Weights of a small contrastive image-text model: text encoder activation gelu.
Rows from block 4 of the text encoder of a small contrastive image-text model, named by matrix and row number. Rows with one number belong to one neuron. Each number is 500 + 50 x the weight over its row's rms, rounded and kept within 0 to 999. All counts start at 0. Numbers have three digits each.
After each neuron's rows are labels from the 100 texts, of 14976, where the neuron reaches its highest value: "tokens" is the input token at the peak. Only what is clearly more common there than usual is listed. The data: regions of photos with short descriptions (Visual Genome).
# fc1: MLP up (text_encoder.blocks.4.mlp.fc1.weight, 768x256), inputs 156-207
# fc2: MLP down (text_encoder.blocks.4.mlp.fc2.weight, 256x768, transposed), outputs 156-207

fc1.168:495496512547495494520439464520538562506440571527558424647587493556485548431450536457543432431534597499415514534545528497479516506459538476480503451488442526
fc2.168:511479498541475585522434457492503416515426416506466498508502484531531485567467442553443570350531501448539448444463473559620553593542528528590410577532605540
tokens: "on"

fc1.708:513594458578522474529459522504560559542518486427581470479589446456511454487540494542513534461498506521583485561495515494453480542504566459459478424494533468
fc2.708:449511452456501460458565500498429457525411572482532541499447611588500501540461431563489467428495565499472503502450484486497568494520501486480630419544541491
tokens: "man"

fc1.642:520507490490441525539503516422486447486433464439516399518490507456499498504420473546494538458561479493561494556404515614517478499475469533478420480584479511
fc2.642:548562495548472569494467476520408413474424405559455544518503455512494485550550487556459566421530493527504478492487389432532502456545494518528485529496525555
tokens: "grazing"; "in"

fc1.474:384574601521488408493431519514481530556535473517402407560476471554493514444555619452546498504439481480507514439504381519454476549512423509575464526518535514
fc2.474:588439549513490470423512559487553363509465528390564540517474486391478551496552526463477416563504539467492468424527553447568475397427528453448425538498533491
tokens: "black"; "sign"

fc1.293:493573533520506411540457534517585469453476449411546406500563557479519520513543509413477515533500490549422552548477514412510507531582547448545460474351527466
fc2.293:524450440507469479495424547482491480507490499497520459603490507420542458553505490567488600482593538498496515483515580512456517468467457602465516625591475501
tokens: "pink"

fc1.57:445460430582459520637482395459459547416586491529501492475532544473475472426446475498534504463492531437479582486486498429534497465524527487529446489614449462
fc2.57:535582493424507545370498558542425502554412424495437500562424536435538557460497553521537414455457428496464414434515502383544540535557534537471549475459572483
tokens: "<end>"; "the"

fc1.89:477564594488500553570538467508526480496495460546544516524479546612499379502486481502457477545493445606465566602386539537440513516537496424583495383583486516
fc2.89:605494540419479489443469491464563525568570565490474523560451430414530502490499501483428471534466510489550482475481480517471527474463541553494459596554440542
tokens: "blue"

fc1.650:416559532513448427520532462442525526432433415486467421553477461454521512488530512505494548518460496547475441498520481548465515526557530451450537497486385570
fc2.650:475497431528449483422485517513432589458493464484575421549453481522553512435466469535562544514536433480511593506498464491378530455509471439449536508556459509
tokens: "grass"; "black"; "and"

fc1.63:455445604518502454474497449513446491473504492426462501478662491482463462537571372562445438541549480466445433503429496467465500500518527504500500484465395589
fc2.63:491431412441452561391545553520532432531470519463501542506470477423503645410490506582520491515535506466450385463478571586474362451570482487406448543530516468
tokens: "dog"

fc1.382:479600481526466514566480565394453389483450551461611490512524539396560472462552502494513455441531535618657607553482519525493578494457482505429511526514510442
fc2.382:491581516458508490446472490533426464480506466507507490494535410566448553485458522451399432501384453536583504504467391497512494585491520517491520425453544448
tokens: "with"

fc1.629:461491461517515488536394533563508497536538450535421533483511490506503580469433469435512467614524508474491557522467490506563493467519600521517437519523550588
fc2.629:473429512511540538495499486436519476546518587541579501556583496541489556489580410445453572475447536510437414501511600630519478507506522460408452386557490413
tokens: "blue"; "on"

fc1.709:463523479513434555474447511424564534462515556488608528504547597498473386442410514458469529494508553580522460537534528511581423503501485548444520525582510589
fc2.709:533509524502424532432584446577525550429469413399461490486442516557471588592585474514507467428537473457531439486531453420492508428512488540444485485451552505
tokens: "sign"; "on"

fc1.14:456450569506522491480537553475528506510465532564609490552518445516469510590382444506539536521469483453432582484466539490431431522474496509421466464484517528
fc2.14:442451513485518587415511484572469478516506455564514487528481540532611452534503435562492489528528516526496588411488501398583490471438434533512389491488492528
tokens: "red"; "and"; "sign"; "black"

fc1.396:510488414512430570430480575529597577538449494540524491421479518512487512609552551439416512442546532467599479500490460557509529536468460441547494498543467585
fc2.396:512555504514447516425435563493488515533550502477567548465492468505497521403480488440480525520582486484566531462380472517415518455502553480463443460558406498
tokens: "brown"

fc1.28:504531547493550450466524494536515521521571519482539517472504486397594469504404484533552531502490530574334553471509539482527490444536451527435557479466434515
fc2.28:509542485355498498471542514498560471543572496550487520460483402508528539450529495492454536461514491550517430531498519502506440574451482507487432520474496499
tokens: "grass"

fc1.157:520515514464397443465552533465532448568456392557517576452499457502475531533412486532496469435459537358455458552476559527550512546553469451480508590589449525
fc2.157:482486572544493475518533481532502412475540497456495435556469542525503477417521542512450414524543470598445499450585449541646398462539586609456455445465477532
tokens: "a"; "in"; "black"

fc1.733:542594467489510551550570534484525484418531503416512489555521501441511494533410384474486476435465468528563480466466497467376421458505549511526451501558514455
fc2.733:495560606610416544423536381512468559467500411530509470495484493401566584491462567515491529498526430495513403445521429446454482491547509518596445478458402498
tokens: "grazing"; "blue"; "in"

fc1.67:490534473523510499487551482399467502562494510501502476432507492460536461491499477502541487520475459589542512558519564585478519424588567435480564482597479441
fc2.67:466536449442401546440514517562473458499441424530594508531447524552457530564473522511469451510573415422513486419453495476487513437392439458472520477525524530
tokens: "man"

fc1.359:472472492547546542531570408477476561448505520500552507502482539370482488446521579483542559449472512488420460537575470506414540560551510534523485487527531467
fc2.359:548545584518496547473472469505453412498471496452522531562410444483552482477483450403539539517482448555529446419454548498583496592564513514498391510515455444
tokens: "green"

fc1.191:439491515497477442567486454554478455524520532413471494469548433499520458490491555573514514588559521544489537462465447526485596406450490537574540508590567478
fc2.191:450488474548541598549420441527481559460596483581447465455488462482476389540495529432506460455532420533592609525545455517574482540468445514575434462467518517
tokens: "is"; "black"

fc1.468:506587488552479546527555449469511533470549494588548517490521526576552517487445499500523494496574429505520522420446484492532453484395478528505438462584578461
fc2.468:525440479497509423635467531471532522517556560538460568468477525455480446430529519433500512521453582506524496567513562551482513563566540490482423478517538439
tokens: "and"

fc1.615:442536571511454466534464544578550455522624512522485526559477428515530512391437447395542505455493491460555472528434522466513540488551513541488558455430492584
fc2.615:413525503513533524561519498543541478452509550537533402559514550513494510556468538500489476519444473506477528494552491514476496453543503521490541438560529425
tokens: "blue"; "is"

fc1.189:397597395575490432566569559501495431565502526443537477456493464591601576504434479462523552574422507561571414477462513535444526549539504534438547457485545383
fc2.189:473437566525537459442443520528472430539467511504551497469533546540589422518516515526506507494567529478530435464397449599448529537513509481478478491513402449
tokens: "green"; "on"; "in"

fc1.477:447490439457546403572401568417572541529496522479470485461530576518507485480555489568515491575454553485497398503461602527568533508549457478453512528473452558
fc2.477:437546511530543588535564424471494441524472487497533533508557519481459517570518464454522537520520415584519494463451444537622579548429454375489558512513469553
tokens: "pink"

fc1.323:530528490549420525463473518432479474590500539442406514501454495428432496501496486545555481466579541561459423454497525524465422483544518433509490517431486436
fc2.323:499492509508436522489603515458560528453523454551504436540530500436428560499454535484523536433536392457510572457585465479466441446387372442561573546532442456
tokens: "on"

fc1.277:433468567535505400566472368512436553526488524504508523570455544484616399528507452503516544405434493620543442580453534471466481472497450546534602455501497493
fc2.277:461530457418492519463421594547561418488508545498496575554436561510551585515534574512453444487511497430494464445447551525522576466554427577434521552563538511
tokens: "black"; "a"

fc1.45:526484546467472510462486491494558546461572560474501509461528452469425630453421488526522388390598508496440420531572575472412520505492464475529522553535568452
fc2.45:462571476543399515472443575495502506482466386491492468550510498504514590519615551554467514476538473477652476462484478542563538397457485534438523516500445548
tokens: "white"; "is"; "on"

fc1.550:394600423461549402455580578519446434440578453453478516592565476435458542537415482486554466540510495463562508484499533518545477472492495486520504464531444454
fc2.550:543390516602477645474428462499545516527451491501481474444524538512432475484538600415438515496455500414538588575502550419458510488504480440544480537447484425
tokens: "a"; "on"

fc1.647:577551453550511429567516495441507488592583431425511449427504527449508491411511396502524493556494490607476551549479470563552528481519505509498525496438554485
fc2.647:461502501531502488544570463512467515409441574559518433509527578611494509514534541549584532406499457519461531487479487484475444510445484332443572436546606439
tokens: "blue"; "body"

fc1.314:527522575464438452575571506524544438533496501448492422437462507525516492498443464548498554502476593546427577480543568522442465478562492577518505471418439526
fc2.314:553491445486502541417497486492493489533553423465508580473501474447456517467542504398491472568488524463466444447474553530432460430463467402422546542454473489
tokens: "in"

fc1.110:475549507553402537497481420494562504566464463538518531513489441542511538418549506478518498478540541582403499474491573560583524447559440496485530499482548426
fc2.110:535478494482431543440473520531427482533432513480518585516503537493427555533484451461500442430492504486542389442385485529529540567541518516456549479533557586
tokens: "white"

fc1.623:531493543539488561585565535545552553437449481506506459500446475531507451499497584583471561498565492553518497461397451475544458466473496460488559504464527422
fc2.623:471486522472537556491481451438507522530485458538517461546562500577497558449551440433530458414508518493519386527529561481461489527537533554521444499497509524
tokens: "in"

fc1.492:492501430569499493559554539450469512445489561330520500501467440538547525507519458501521485518560523544474490483520580552422508513514472442519480518474431409
fc2.492:529440476554464517474491544602413558448466565467469478485498549487490494456547514531576471509435404471550513525578493487478508463571440461502512506426510536
tokens: "pink"; "on"

fc1.500:495515559433494503503537575539498527561434410445523499506473461561476529575536440478405527499516528559504519414540543526432461518425512539461409606463553498
fc2.500:535531518535530526496485495444516459378431406556450514555451539520470571570454471562478483433449564420479444462510582474548544508488495609482471534503521548
tokens: "grass"; "is"

fc1.668:432503447560542480467563544572442438553572402629511422562446518457502505471513489439513495428455520577559525459513415562431520508576569440447513582531464468
fc2.668:448499499454480546488542453475473497481506494403506535531428513447511458493474430468534465484488484507453440583564611452515452508522487651543534541439391536
tokens: "the"; "white"; "baseball"

fc1.679:540450491510505498462584565485494543532431469442556495419505504563510488468449461527548420573577478527484494561494527497442541460461497539468555462522460477
fc2.679:497423481515446507466533521474492451458499441515559485468532427405532518456489494437439582467520457469539512487545516480457495516473469525512480582580462503
tokens: "on"; "man"; "suit"

fc1.678:508568448477559448494499538450360559468453615417428479498533514535503502522544470464544535437376457404483492475475540386542508609493567478488401447499419573
fc2.678:503469551491584494469586389506561443490527532429528529557478522444576418527506475528531509506490500532458442524556566464461579453560508493530571543466577564
tokens: "red"; "pink"

fc1.751:461409525518562481452488459537486531567511418513549469537463471477500498461496576506460542495496485557447443362500526492506558392520585466436474421500541461
fc2.751:477494481471489485497476472438421558515486405495541458414438475484557489550501531494466505514445529457507526469480500474466406459481466526577489552430425503
tokens: "sheep"; "field"

fc1.691:518484524500527527359533516420494510458580539596536510469483577513459419531518533450561531502466526569498442535498524486454523530551483478488460480545543559
fc2.691:481538533460439497437561379507527408488420460490540506496585584524496484537565509502545537469513456602479442514544431526401466525474492461416579458436404640
tokens: "train"; "bus"

fc1.287:453532416542430623541458566485373450457538412498525496563516475445531456509556518481463525442543499473475470550513539581501560424561479485443500534489493582
fc2.287:525549502581432490445521599485519605443510470505507548503482543453437552417456482407512527512505479444548477505521505529508501484604573593519407424466386504
tokens: "green"; "plane"

fc1.227:490545455530457466493453536491530458498461493478569508454444448454500533597540643490458510519460590621497500558557478512465455450533550487485560415487509487
fc2.227:436591477515527573462507475497447527496554462561530451532498525474517484542509506547508495487484446537458577560590392538481541541422457469471575325534479523
tokens: "giraffe"

fc1.530:507538466577471540518502605582500597388485487529538526467629484516457516630462481478518535418485493531510507495446539502604426425548506449492398509464493442
fc2.530:455499462546464452524411499498506547494546520546537446466541527612500580509542530481501545508591482471525543462476528638544534486522507506484472376488544450
tokens: "blue"; "soccer"

fc1.616:537546435427428516590417504514483514517510555384519543518500436476495506568435518484507499527482484518557575586452592575548491569546507479480507486456561514
fc2.616:429421471518424557488507554544442550495556456579526479531568447536494535490426515439533536414444506474470385460479567492409490419518432629507475513521542414
tokens: "green"; "on"

fc1.746:459521485449497498554485466517594508449505473390532485507462434479505467413522487523483512508458496426651488483454476545486537497466369528530390401481585565
fc2.746:388483564538469510487543537532521497441481437571486484521532546508566451430529489547627496475474392519511449453577566454467488451491491438453501520499495511
tokens: "blue"; "and"

fc1.686:509533534436566544534504488475627414506556448474571608493466532446457404490400493498474471532486565518430585572427594469503526481429537514538474505588576434
fc2.686:538624571544501527570517527506478544471443453463455471528484502440562497549530534503509485393509454550478447569559532426622415607498550586590422469508509493
tokens: "and"

fc1.487:542519503532492532475471503472536578511509547512552560404500426481495508500502537531463588586543490536524447457575499549577505495537499568531479436480500562
fc2.487:464542478530466538533554493586382552474451408443532506551504477525461531546425442556543452425518435536519516557495525463387498395484524595518596472466491489
tokens: "black"

fc1.190:530549528538495486524558581545525490530528485504465441480489460550562511452516537437563509453495511525454412516469530444429493472529481524505478471460419471
fc2.190:457475537513546543531453510491531491477480487516506569447602451520512456508478478497474518543418554487575442572608442521524541544539555562545484515445427578
tokens: "and"

fc1.557:549499523552516484540532472524487470521488440421581528574478481530539445482551534573484561516474484499450444547450431586541436524508582553436530443463485484
fc2.557:543495469430487429431445532483496497530547552587488556436468492453497477422505503436414395569496609468552546516528427497590558617505555476555566503483508520
tokens: "dog"

fc1.75:443440492431463384558473452496513563540410490519416521460482474561407592429457520509551477431466551509541506428399630443510477499533492523490480569558532438
fc2.75:451474504491552545554476517499483511547527538527484522457529407499497442522419574416456524496501468476569521534441416525494533483511519414528479489510583486
tokens: "sign"; "with"

fc1.763:447544586451474551475453519530478464477516415550422484483624441454420519549481523495449510454490562529526477527451528504491454561525551505439404469514506551
fc2.763:492453521499546563521527571518472575369512446574461406454418527491505478459457422519596495566498457459562494546529519426520428493544486508537492470480521517
tokens: "a"; "skier"

fc1.525:435571496451419563511561527438488457534507466470471539427501412451597520552467492492490398537558442511566448433498437595476499596443478508483487520466503582
fc2.525:448386427477518498538457622497489523514452433464579483440465481454550506573513535546486530515581553443534501439477551540603514389494520468459408555492527571
tokens: "green"

fc1.289:447459463501551468476387484517435543462425528437486422505555448489477542480528452461528485607536590514493549513424516452492419446508499578509481444500524546
fc2.289:517542536557524517520462494452542452492443446537505512540568492550487474572536457479403493455551509435467547578592388600552528614514557488512456474497412525
tokens: "train"; "pink"

fc1.453:581541551464466543562531483532471467469530447458596553432557452432439475520602452530574435493498455531335464506532506584491538403500465569529501491516425471
fc2.453:505458504480417418502403528505541488501555477434574557526518495429498598475463535489463515456508513474536441468475636625486410508447518531469463566469416442
tokens: "and"

fc1.111:403478582530524515519526496489503454577466425541492526497426544602562506473357514499510443557531534570438597448493511503555487584446520485500519517566463458
fc2.111:521427645573489585517518489489535514448532435480517490572494548437577511598544507457501463453472501419474456519582439480505512470439516508562462465496448505
tokens: "standing"

fc1.695:524370400530498436457483581524528494541509330449589548521616404372493488518524462531463561476455483450466522456531505572578455560536473519589433498495431483
fc2.695:536548563570546520539454442480555503467527479514456450518477475557498462528437540483413508379525568561505547487553492553509477495467537561499439546535521441
tokens: "train"

fc1.225:421580514494420469522514457475480485554481436414509584562444550406506426505453542453512527588458473543535436441422497425543478524608457530440436472502514528
fc2.225:451498464423543539529479586558459555414460422518534471528528482551533549498572513519550525493515495539505615470541492554489460527479468455520457436525541492
tokens: "the"; "giraffe"; "sign"

fc1.188:557531507547500591459488450368575558438451492536456540514496494493438456451529456541477475465432533543485453509515507475428337598625532492536472467474469530
fc2.188:521542448365444478444506526507502429522452534555517556496482496602469550422453543541390497446565435458481500453388438537412508527440517503445620535573506504
tokens: "a"

fc1.156:501439493528518457459488512453513480581421518444515502525539505475537465476504522494532521453502543525502603485527367521397403554508605482514502532495516501
fc2.156:544435515601586569575478485548472453497506475564378462478493463527493457480535449464544499477434485506524545555505468357454458506469522508559519523450486507
tokens: "the"; "large"

fc1.300:507483439600406520556439475574557539586490496518498557536531504513532497530445468419467482475426430524501403572487495479487454473501408581412517528461528547
fc2.300:423494406397531469440568477518449471512566515496540448480443523472531442482495431551488535500508462507452507476429532541482521454445402349413542440556513487
tokens: "is"; "in"

fc1.69:461570472511456518492554432506555481454449472394437584487460491467429461416453496515462500484529502605420581545540468508450482495577497538492526498488539461
fc2.69:553464545479522501491523575460548521476401515485475559541428506470548499581532509587515463409469539490528480467538559397579527494463477594506495610548600439
tokens: "a"

fc1.220:447521403524520427414601522459536520529513530428556510471494489494508512536565487425519458563418502591458451504519527475582499392531524485490553423493506430
fc2.220:476509550546566537570564515599571457434466549610418518497511486604504569479557530498521487471496417525460502454546414535527474565471519382466514407458566371
tokens: "brown"

fc1.203:528502517483583529496445549434546490546528571479526406477636531432614517482494570499519542513520400475460484490482514462466414509506567624499593582439452494
fc2.203:508517499450515522471427495500503480510489482496498504565428387382551470484417526531409491469501576449530531458581537475506560452520560676524398501478470486
tokens: "and"

fc1.723:511520469503415553530474509496563545447455438482525413503555383447529603444447489525513537445494488501534481406487489496566498497445490441520453548537504550
fc2.723:568533526592409540525550421560504476495495452488469514385438556467441462537490427429484588497532391532537511454523452524552522462571503426505485456446589518
tokens: "soccer"; "and"

fc1.49:555643531571570418504436496469469495493478508533513492487449507462506546539451475501530524561522464512453460419473528480545497489449532536576502598440459468
fc2.49:453494501471470583585442506600560500432398546462498520591649491490527520529434505455596537481449480479507470618604514565470457632516543504500494425449514447
tokens: "soccer"; "wearing"

fc1.405:397526538560556450562468429419490533536443456486542477460450480500602530559500469455479547557573453523534566592428477588486543400417546458475624511413427526
fc2.405:528484512535488557521455651579547533489596499527461519434463434486494593436525502432535500496569473513485518523549637495570412492480517573491362484564517394
tokens: "in"; "brown"

fc1.559:486562601561585576555441561395441503566456519418539446509463463527499459394541544477490565558517555579469589513465496560498516497475456474509592474534511509
fc2.559:418463508571384588526463506538421525446554506566500545529489579503399489478449552399568492514447467476505516528447504500423548494537469489595517444503500552
tokens: "pink"

fc1.179:457588517556518513463541565512492492435594541563536495450526526507424535412527525534492469502509477517501421480489543503494469493460521456555497459601505392
fc2.179:497472508492500442520407535537475452553497528530471474509584442568486509459464511486466536463518521469571506502401491609429554517521520612550516474528530525
tokens: "and"

fc1.563:375521493581495502470502529485527555522551533451488494523475524485529497443524463436561507564508611522595456553527560580594484498389477429538463487492505497
fc2.563:560558489461487576506466529562488506522487456536513583433443431519459509538543469478407447528580472516539508538516484494535502508481445582430504463419463488
tokens: "<end>"

fc1.182:502506405462483548544465511528491463494552573479509513507543459427530497545550534466434559483516598544621517463524611529461427473439488606479472505540551524
fc2.182:528486556537503509571617582513534547356462536445481457531486574531450546481570547479568527526427496586473511493571584457569488470552592419465518511497633508
tokens: "red"; "is"; "sign"

fc1.339:495525552533536529407523547457524497557601450494573467573513529486439476413475509423498509533501398457550415441471561498593437468561558399479472424541431495
fc2.339:555471523476480543554440371516431368538393448506514536436499466516554505504522497543470476440458429501493531444572456421516527535508451488499589541417544434
tokens: "<end>"; "the"; "blue"; "in"

fc1.547:524464498503374412544469557525557454488403453462513510558421431423457414526571530506542483485602515491554472511539497519515409489478351564505502492430468574
fc2.547:458545452524487499538569536537540491477596447493462408448522465545521563523488496512423506436581519541467511554557484464486426358464434629475537553502531433
tokens: "the"; "in"; "on"

fc1.656:558483505512507493565486539447407516490477468436572529475547508467447469480483584446575422401459475526404616537543591557532468424594559404553492504461546498
fc2.656:567512485474520454461591509482549506615487518501504578433465438489479561544494431501351546534479506534473508455440506495555496550444444527486491477503597447
tokens: "with"; "on"

fc1.214:458498504371419458483485449500511509487495537554468511464567479523568448505404466523447504429474625501565503545428429532609446386488589513494483533517491582
fc2.214:550522453426515511448612507455558513478487600503559461412454460463532543399508524476495586494473462482469534515450558443430438497525559581440538563480376508
tokens: "with"

fc1.66:476463502555552470514531480467412440523568518433520402613602438538523528436500482556591562497465511533539557484532473559605464511511481503552505552523488456
fc2.66:482394518567532523482373458518411508498570403569526410537542494494509438466475534454483431451522494494568630558443530503485463450444507511570462542563433527
tokens: "laptop"; "on"

fc1.180:499585483478457536503529466526530541443532516536563483443495494489488432481507499484531453415584490475547532465529504458477499431553458551523520511455530492
fc2.180:500510565593471504431505536540495488622442523503460557522461503503517500504511436505470498530442493464504522468526488441546491606488509477504499536536411426
tokens: "<end>"; "a"

fc1.475:405402555517492426625420413561463546457441478544474538471432462519551568443465449544527539530486554524574521528503420518468533583590549486386471469517517579
fc2.475:521558473431462502454473478505482578538506532543529478570486439538602504456467419493571526481403473510488517478478492466351549544487481570493577536537489481
tokens: "giraffe"; "eating"

fc1.341:482488478465461537506467442494446517475499515438481478483547549551601493527515481333443558557495534438479489513550429475469473471551467368581556536488357583
fc2.341:499478530527505475500459526588517517501531480535413494486403544526484503502405489512479488435520503526588526437439525462538580535467449563505444540452584457
tokens: "brown"; "on"; "is"

fc1.410:451528494509519424480573405514509496546543507468540496536503473603468515432526483510476528464517541498523496523531408424474580457546566444469510525422576593
fc2.410:516456532551568537522468532500480465459419436454642448473515610472453511636467465556501541562540480541535442451504475596502499537450495549563595469508389451
tokens: "on"; "wing"; "monitor"

fc1.755:504561515511468557565557631447540484565548500552406562511502468471449580569562546520493472491427447520452591520478471562491488553442489412485523466520439567
fc2.755:522470576602502556435462444442520471514493466541457484579545478574474459489517408570544512520492604406441418562630433475472491530554509540469440514482456481
tokens: "<end>"

fc1.158:443547418413524430468477539477505469504470587392509546520403468505522575433534461508495539540487475563456434522548483544526501472446557470465484376598557531
fc2.158:580472554613493438525525470576536405561499518463477491423465564549471492502485527512502496491492482516496506435418493449558416506490440436501466535400503475
tokens: "the"; "mirror"; "brown"

fc1.358:435512555503479459490423473472488455536385478496552453503564469493453490545554491506468534602486447532407572542484439461493433516472549579500419593471395535
fc2.358:471328492517595494549370570476616409531494421516496516498507471478545435607569461558530485477498561470505507457596538549628485504494473450553479634441481444
tokens: "pink"; "walking"

fc1.312:444509520385444492476486448490469515560394585463488574616446549398559539504525473518455521497465522525519497422529450570475493450484626462500574545571479526
fc2.312:542511540574584519531499490394454557494458515401565589583545494402417482548447512457526540516423562546483443532456539479494502537536574629497493523580487567
tokens: "brown"; "swinging"; "in"

fc1.8:494518475504452522595452420453462530518495475440522436528529459457514417463534525523457453561517621487546496601506455462542483467396562453583520471482459501
fc2.8:538502481542546475580507480457544562565573547543383469475423435444481530545418528490519547494483496531436523493489466449586533518509379533511534511491576436
tokens: "with"

fc1.133:415481438529476470622551480505516471459459481497517522421515510475377469550440487495456440472507461652486489556523599525571499518535504530429504540511553495
fc2.133:561534540433521374580495465508610426483436422483556476547501540516472487506441489577413498418499461501507558537533404478464477513539484585537548458533482477
tokens: "black"

fc1.258:559528544473506465555472551555452547553450516504554534541596423438566470493456496544489506523479502511587527543497516520512537566475449516509456493577577471
fc2.258:517538536511477504520480442486565513452545454561477465524490501462441544508494524506406493473485463538470519396574469394535507439479432512504452552447463505
tokens: "in"

fc1.269:441509491506473496559508481442424485515492449448510599502536528546457418463521511412474467563540526443472574543512472602511513497535408429510540440601551529
fc2.269:536552454454529506466523472493528510484435564434515593508433575474506497578528549578478469515548529539518553523433504493520561534503527494548574497539446498
tokens: "a"

fc1.270:464580457503434499567479447499611541488557408410563462529484473518500519496452533452490478492569449453539541484391502533515470627492518541567396518527360538
fc2.270:537530512640477539506408456534480467487442400459488514467485515496480500535493496444516557415490516465510502476468473492492548470504538589573460468491519609
tokens: "and"

fc1.707:539520567566439511598565478543608482531603471448488503447512458501532517413457475487567540487585470559510606468536491552515467508452565477530485413426493413
fc2.707:439519551445591541513483596528532410521518508553502536458519544490476535498574546500514483549455544550433477400554530524564447447507459455411459468481663482
tokens: "brown"