From a checkpoint of a small contrastive image-text model: text encoder layers 8.
Rows from block 5 of the text encoder, named by matrix and row number. Rows with one number belong to one neuron. Each number is 500 + 25 x the weight over the matrix's rms, rounded and kept within 0 to 999. All counts start at 0. Numbers have three digits each.
# fc1: MLP up (text_encoder.blocks.5.mlp.fc1.weight, 768x256), inputs 0-63
# fc2: MLP down (text_encoder.blocks.5.mlp.fc2.weight, 256x768, transposed), outputs 0-63
fc1.485:499476535472525487472547473486469492511536472496519500537516497444479492488438499511482511503494493493546475479457522540524515500492511479493448519541523475497551506484476495538488446484503481
fc1.486:475497508532535530501500489528488462440497495502531528490544473527479462491478484490522510515546478533518530527495469502485515504466495513499499505504493508473441500477520487519533498514530535
fc1.487:502488488505530483489506491480475521502474491497476488508537507472526516465522482508499475505475453496495478522520523481485517495513499465545491522456537485474507485501467470501521501471517474
fc1.488:488500521476482484515508502507523468476497530481528504498516503496495514483486484510516513485523516491477501479491498483483516501511489501511512514506498515488516520500507518483517497513501492
fc1.489:478495517539521521483525501522482516498507493503522476499551506495486489498475486503504456487511536489520506467466495500482475526484525445489488562485512501498458466509506496489490540536493467
fc1.490:496514488475503461468490464453480504461526483533471493447515450520450497463511463452503488487491461472530482503444488515534460475521456522531464528517527475491523567486497498507464476485524531
fc1.491:484507505497505477508480475515498489502516503516543497513533511526528508500479543495485513465492478436522485500491490516516500474492481477489506469497533462524511530482490528502475523484502476
fc1.492:478464508510478476482495495512482473517474508529485523495511503502486494476498522503498524519506478492479487481504526502502496485487492461535500521510517518500487551506503443487534506495556499
fc1.493:474475550539527489481456504453477484455482485464515530507511496485433510507500548517512506510522494511550437463477493482528501519513498512479463490506516492484492474492490499521488491462481492
fc1.494:499473457495544474492559511478444452521495529512467552519501529485484529501521469532557436472547462484519478461510476575492560455507495510524521502496472540465506479513468521529507496522469493
fc1.495:471512554518448509503518491510575439514522493499429547455531458475517523545506442430503496459539471464481476507480521528556543458570448509517439486539473487484545511536508533511503512501508549
fc1.496:482501531476502479506512566485481534457493518465493502500517474518473426492531465474507549543518470531521507516528507512494443505440503524493520492541491536454516542517527474503508489514496534
fc1.497:504523495517483509510486501476488471482480490494536478478520498453489457468501502498527490541511540522533510506483530528494478486499511532511501541528527510528530457490488475495520500460525549
fc1.498:484523510472508523475544489481575509517505512477482536527524484519479477479504489506466465442480496513480505521523488542546490519500541503504468515512509514521496525497507492497511467527488459
fc1.499:470506496502504512527475562498496545483462513463485496501511474516412462499505490509524508489505503557467496442528453504524483514465527502532498529559511515462473532499540501478464485493470515
fc1.500:511474485497471517484469511516464536473464496517515477516492491532473475482467489490528490529520483525521548476518523537469481496488496477490512508492499479547477520509496490489532495487552478
fc1.501:519477523513513473488537449533514489491493507470475489498480511521502520521508479512525511530517510486473474512500478508471507487498505511475506491514491509444502501495481481528496539512471503
fc1.502:459466507475495524525467479507495492480469538449533473506506513501525437475518455522506522494530473519538480492467439526449519463522477517500510521514476522494482497535504487483524471509493504
fc1.503:459533512484475505552492540461483446509504470532498499509522480481509507492493529524526539477491520458509515480475514506536447482507500512469484521550519449455501496487511487515517511481514531
fc1.504:508524503497468544463478489490503496479529467508495502440504513439459491543537476535494521485496515534498505527479494506483483498475490512461470491529549473498514559445517471529498501501515499
fc1.505:466548529469496531493498522530527506505500523514512517480510512514477481504461526474510482512512490496504482466489507518476483515501512497494500494479480529511459486536518465530479515494524491
fc2.485:480511515399511538422453536472530613460477570507489451463524475525449463570548529507490517453517471470487500491530466493495467534472523548451463530485479488464490590520569509534469492469491477
fc2.486:502457507491506509500493492531491527527517499498471519467510513505479519525509503519513536499533489508492488484510509502466446497503494512500476510501552481475491510501502504528517520497507502
fc2.487:478508492493503490519466481511549498509507488486522481561520491506536460488463536493500489518479493465527532481486494516489469476503490473501534500501459511532504479523507508471510480489477494
fc2.488:509499478518499503524505501486472508515505481518494501506483509509526487502504509502476488512484506491510506520504489520517509512489503486490494519519505493494524488500493494470500513501492517
fc2.489:461476465492510507492516493512523514471523513491477533476463518481545543507489485497495552503494489539520473488512515460465509467499461500498514486497483485521491499504519477543516503519525511
fc2.490:474510453576478452467467499519529471496501454464507511458440512540503486492483520486515488527465505543513491496551498526459528512455479495492535480457510535535494533496539494556527465459523519
fc2.491:491476498517472484500502521478503480516529466520471500512498465476499521509505516506471501489487519518489498481494488478472480515499500487517497500472493473483510475512475465519501548491502505
fc2.492:496534490495504495504482467493511510494460507497491491487487488502515503493499483529534491526482472536492477512536484469471522516491508497521495534522483508503489502458512510499516495491485453
fc2.493:463525498498495460516494469569510481552536462472441520489488521497530510472483499527491490515508502515540472519484539501507528476510511491490499498500538489483487483508478508488542509519523530
fc2.494:483472471584498528510491530494558536504501519568544477485584492517525427524507544449454561572479557467509528469509513450604406506539443518484499547486474470506509499508558482469512524498494506
fc2.495:498454500516552528480521514505507571448508535480548525502485554521502468506510476493503503482507459479537483493504446517497466477491544516468544537493531496522511502527490510489542499514478497
fc2.496:500506496548554478526464485470455520508493455539527503493528506501495536526472509545487469466480518487508481521478564493503452494428523459506515536500502469491486570488573499521450516515516495
fc2.497:516483518533465507523501515495526513493483482468540517500515491505493493487504505479483484494500499486459546483512489501492451479515484534505496484460470523515535509486508501490543521516476501
fc2.498:522517496489503557508488532498524519512522542520481501507494496536506493499475528473492480520527512502503489481524520460483516511514509489482476544505481488488468521529462481477495490501490477
fc2.499:491498523536529526461584523491507510504541507478483477513467541545490522498505548543513511439566464512495517494502545492500500440449526474500520484467497473455487487502529499546471482482514488
fc2.500:536475509464491509517474510484498492467498524474480524484562500482492522497488486503519460512503466496500487489500510491474485493521495478508490506502470506463505533463495502509506490496466478
fc2.501:483531491491495515490462518524524514467478507474527502490518507505525477485498469520487477503467494488489503511499474506510478510500490505522519505508500505486496515488527522502499488502465479
fc2.502:436514467568513468526461504526536493537496504482505521452400488499488539441477473548454485466368464515532581526514518441458520459486383513553483463467458501539476553495539504550510466480485436
fc2.503:528548497421495504561524516460477514491460439580528508524497407485520491451428522570531506548504552512419543527451531449512529501456509503471470505508460473501448492500343490470435493537494395
fc2.504:509439506507478538548534511567499495511507514494465506488529492477493474496496525489501535498526485513507495520508506471491505555483467430511485537505498476483489495519525503478532501555481507
fc2.505:489513485491508519492522506493480538480448504479539463472507507539506499474513514532491532497469532485500528519526543510530524444477509513482509446480538515514499507537489531462500468531488502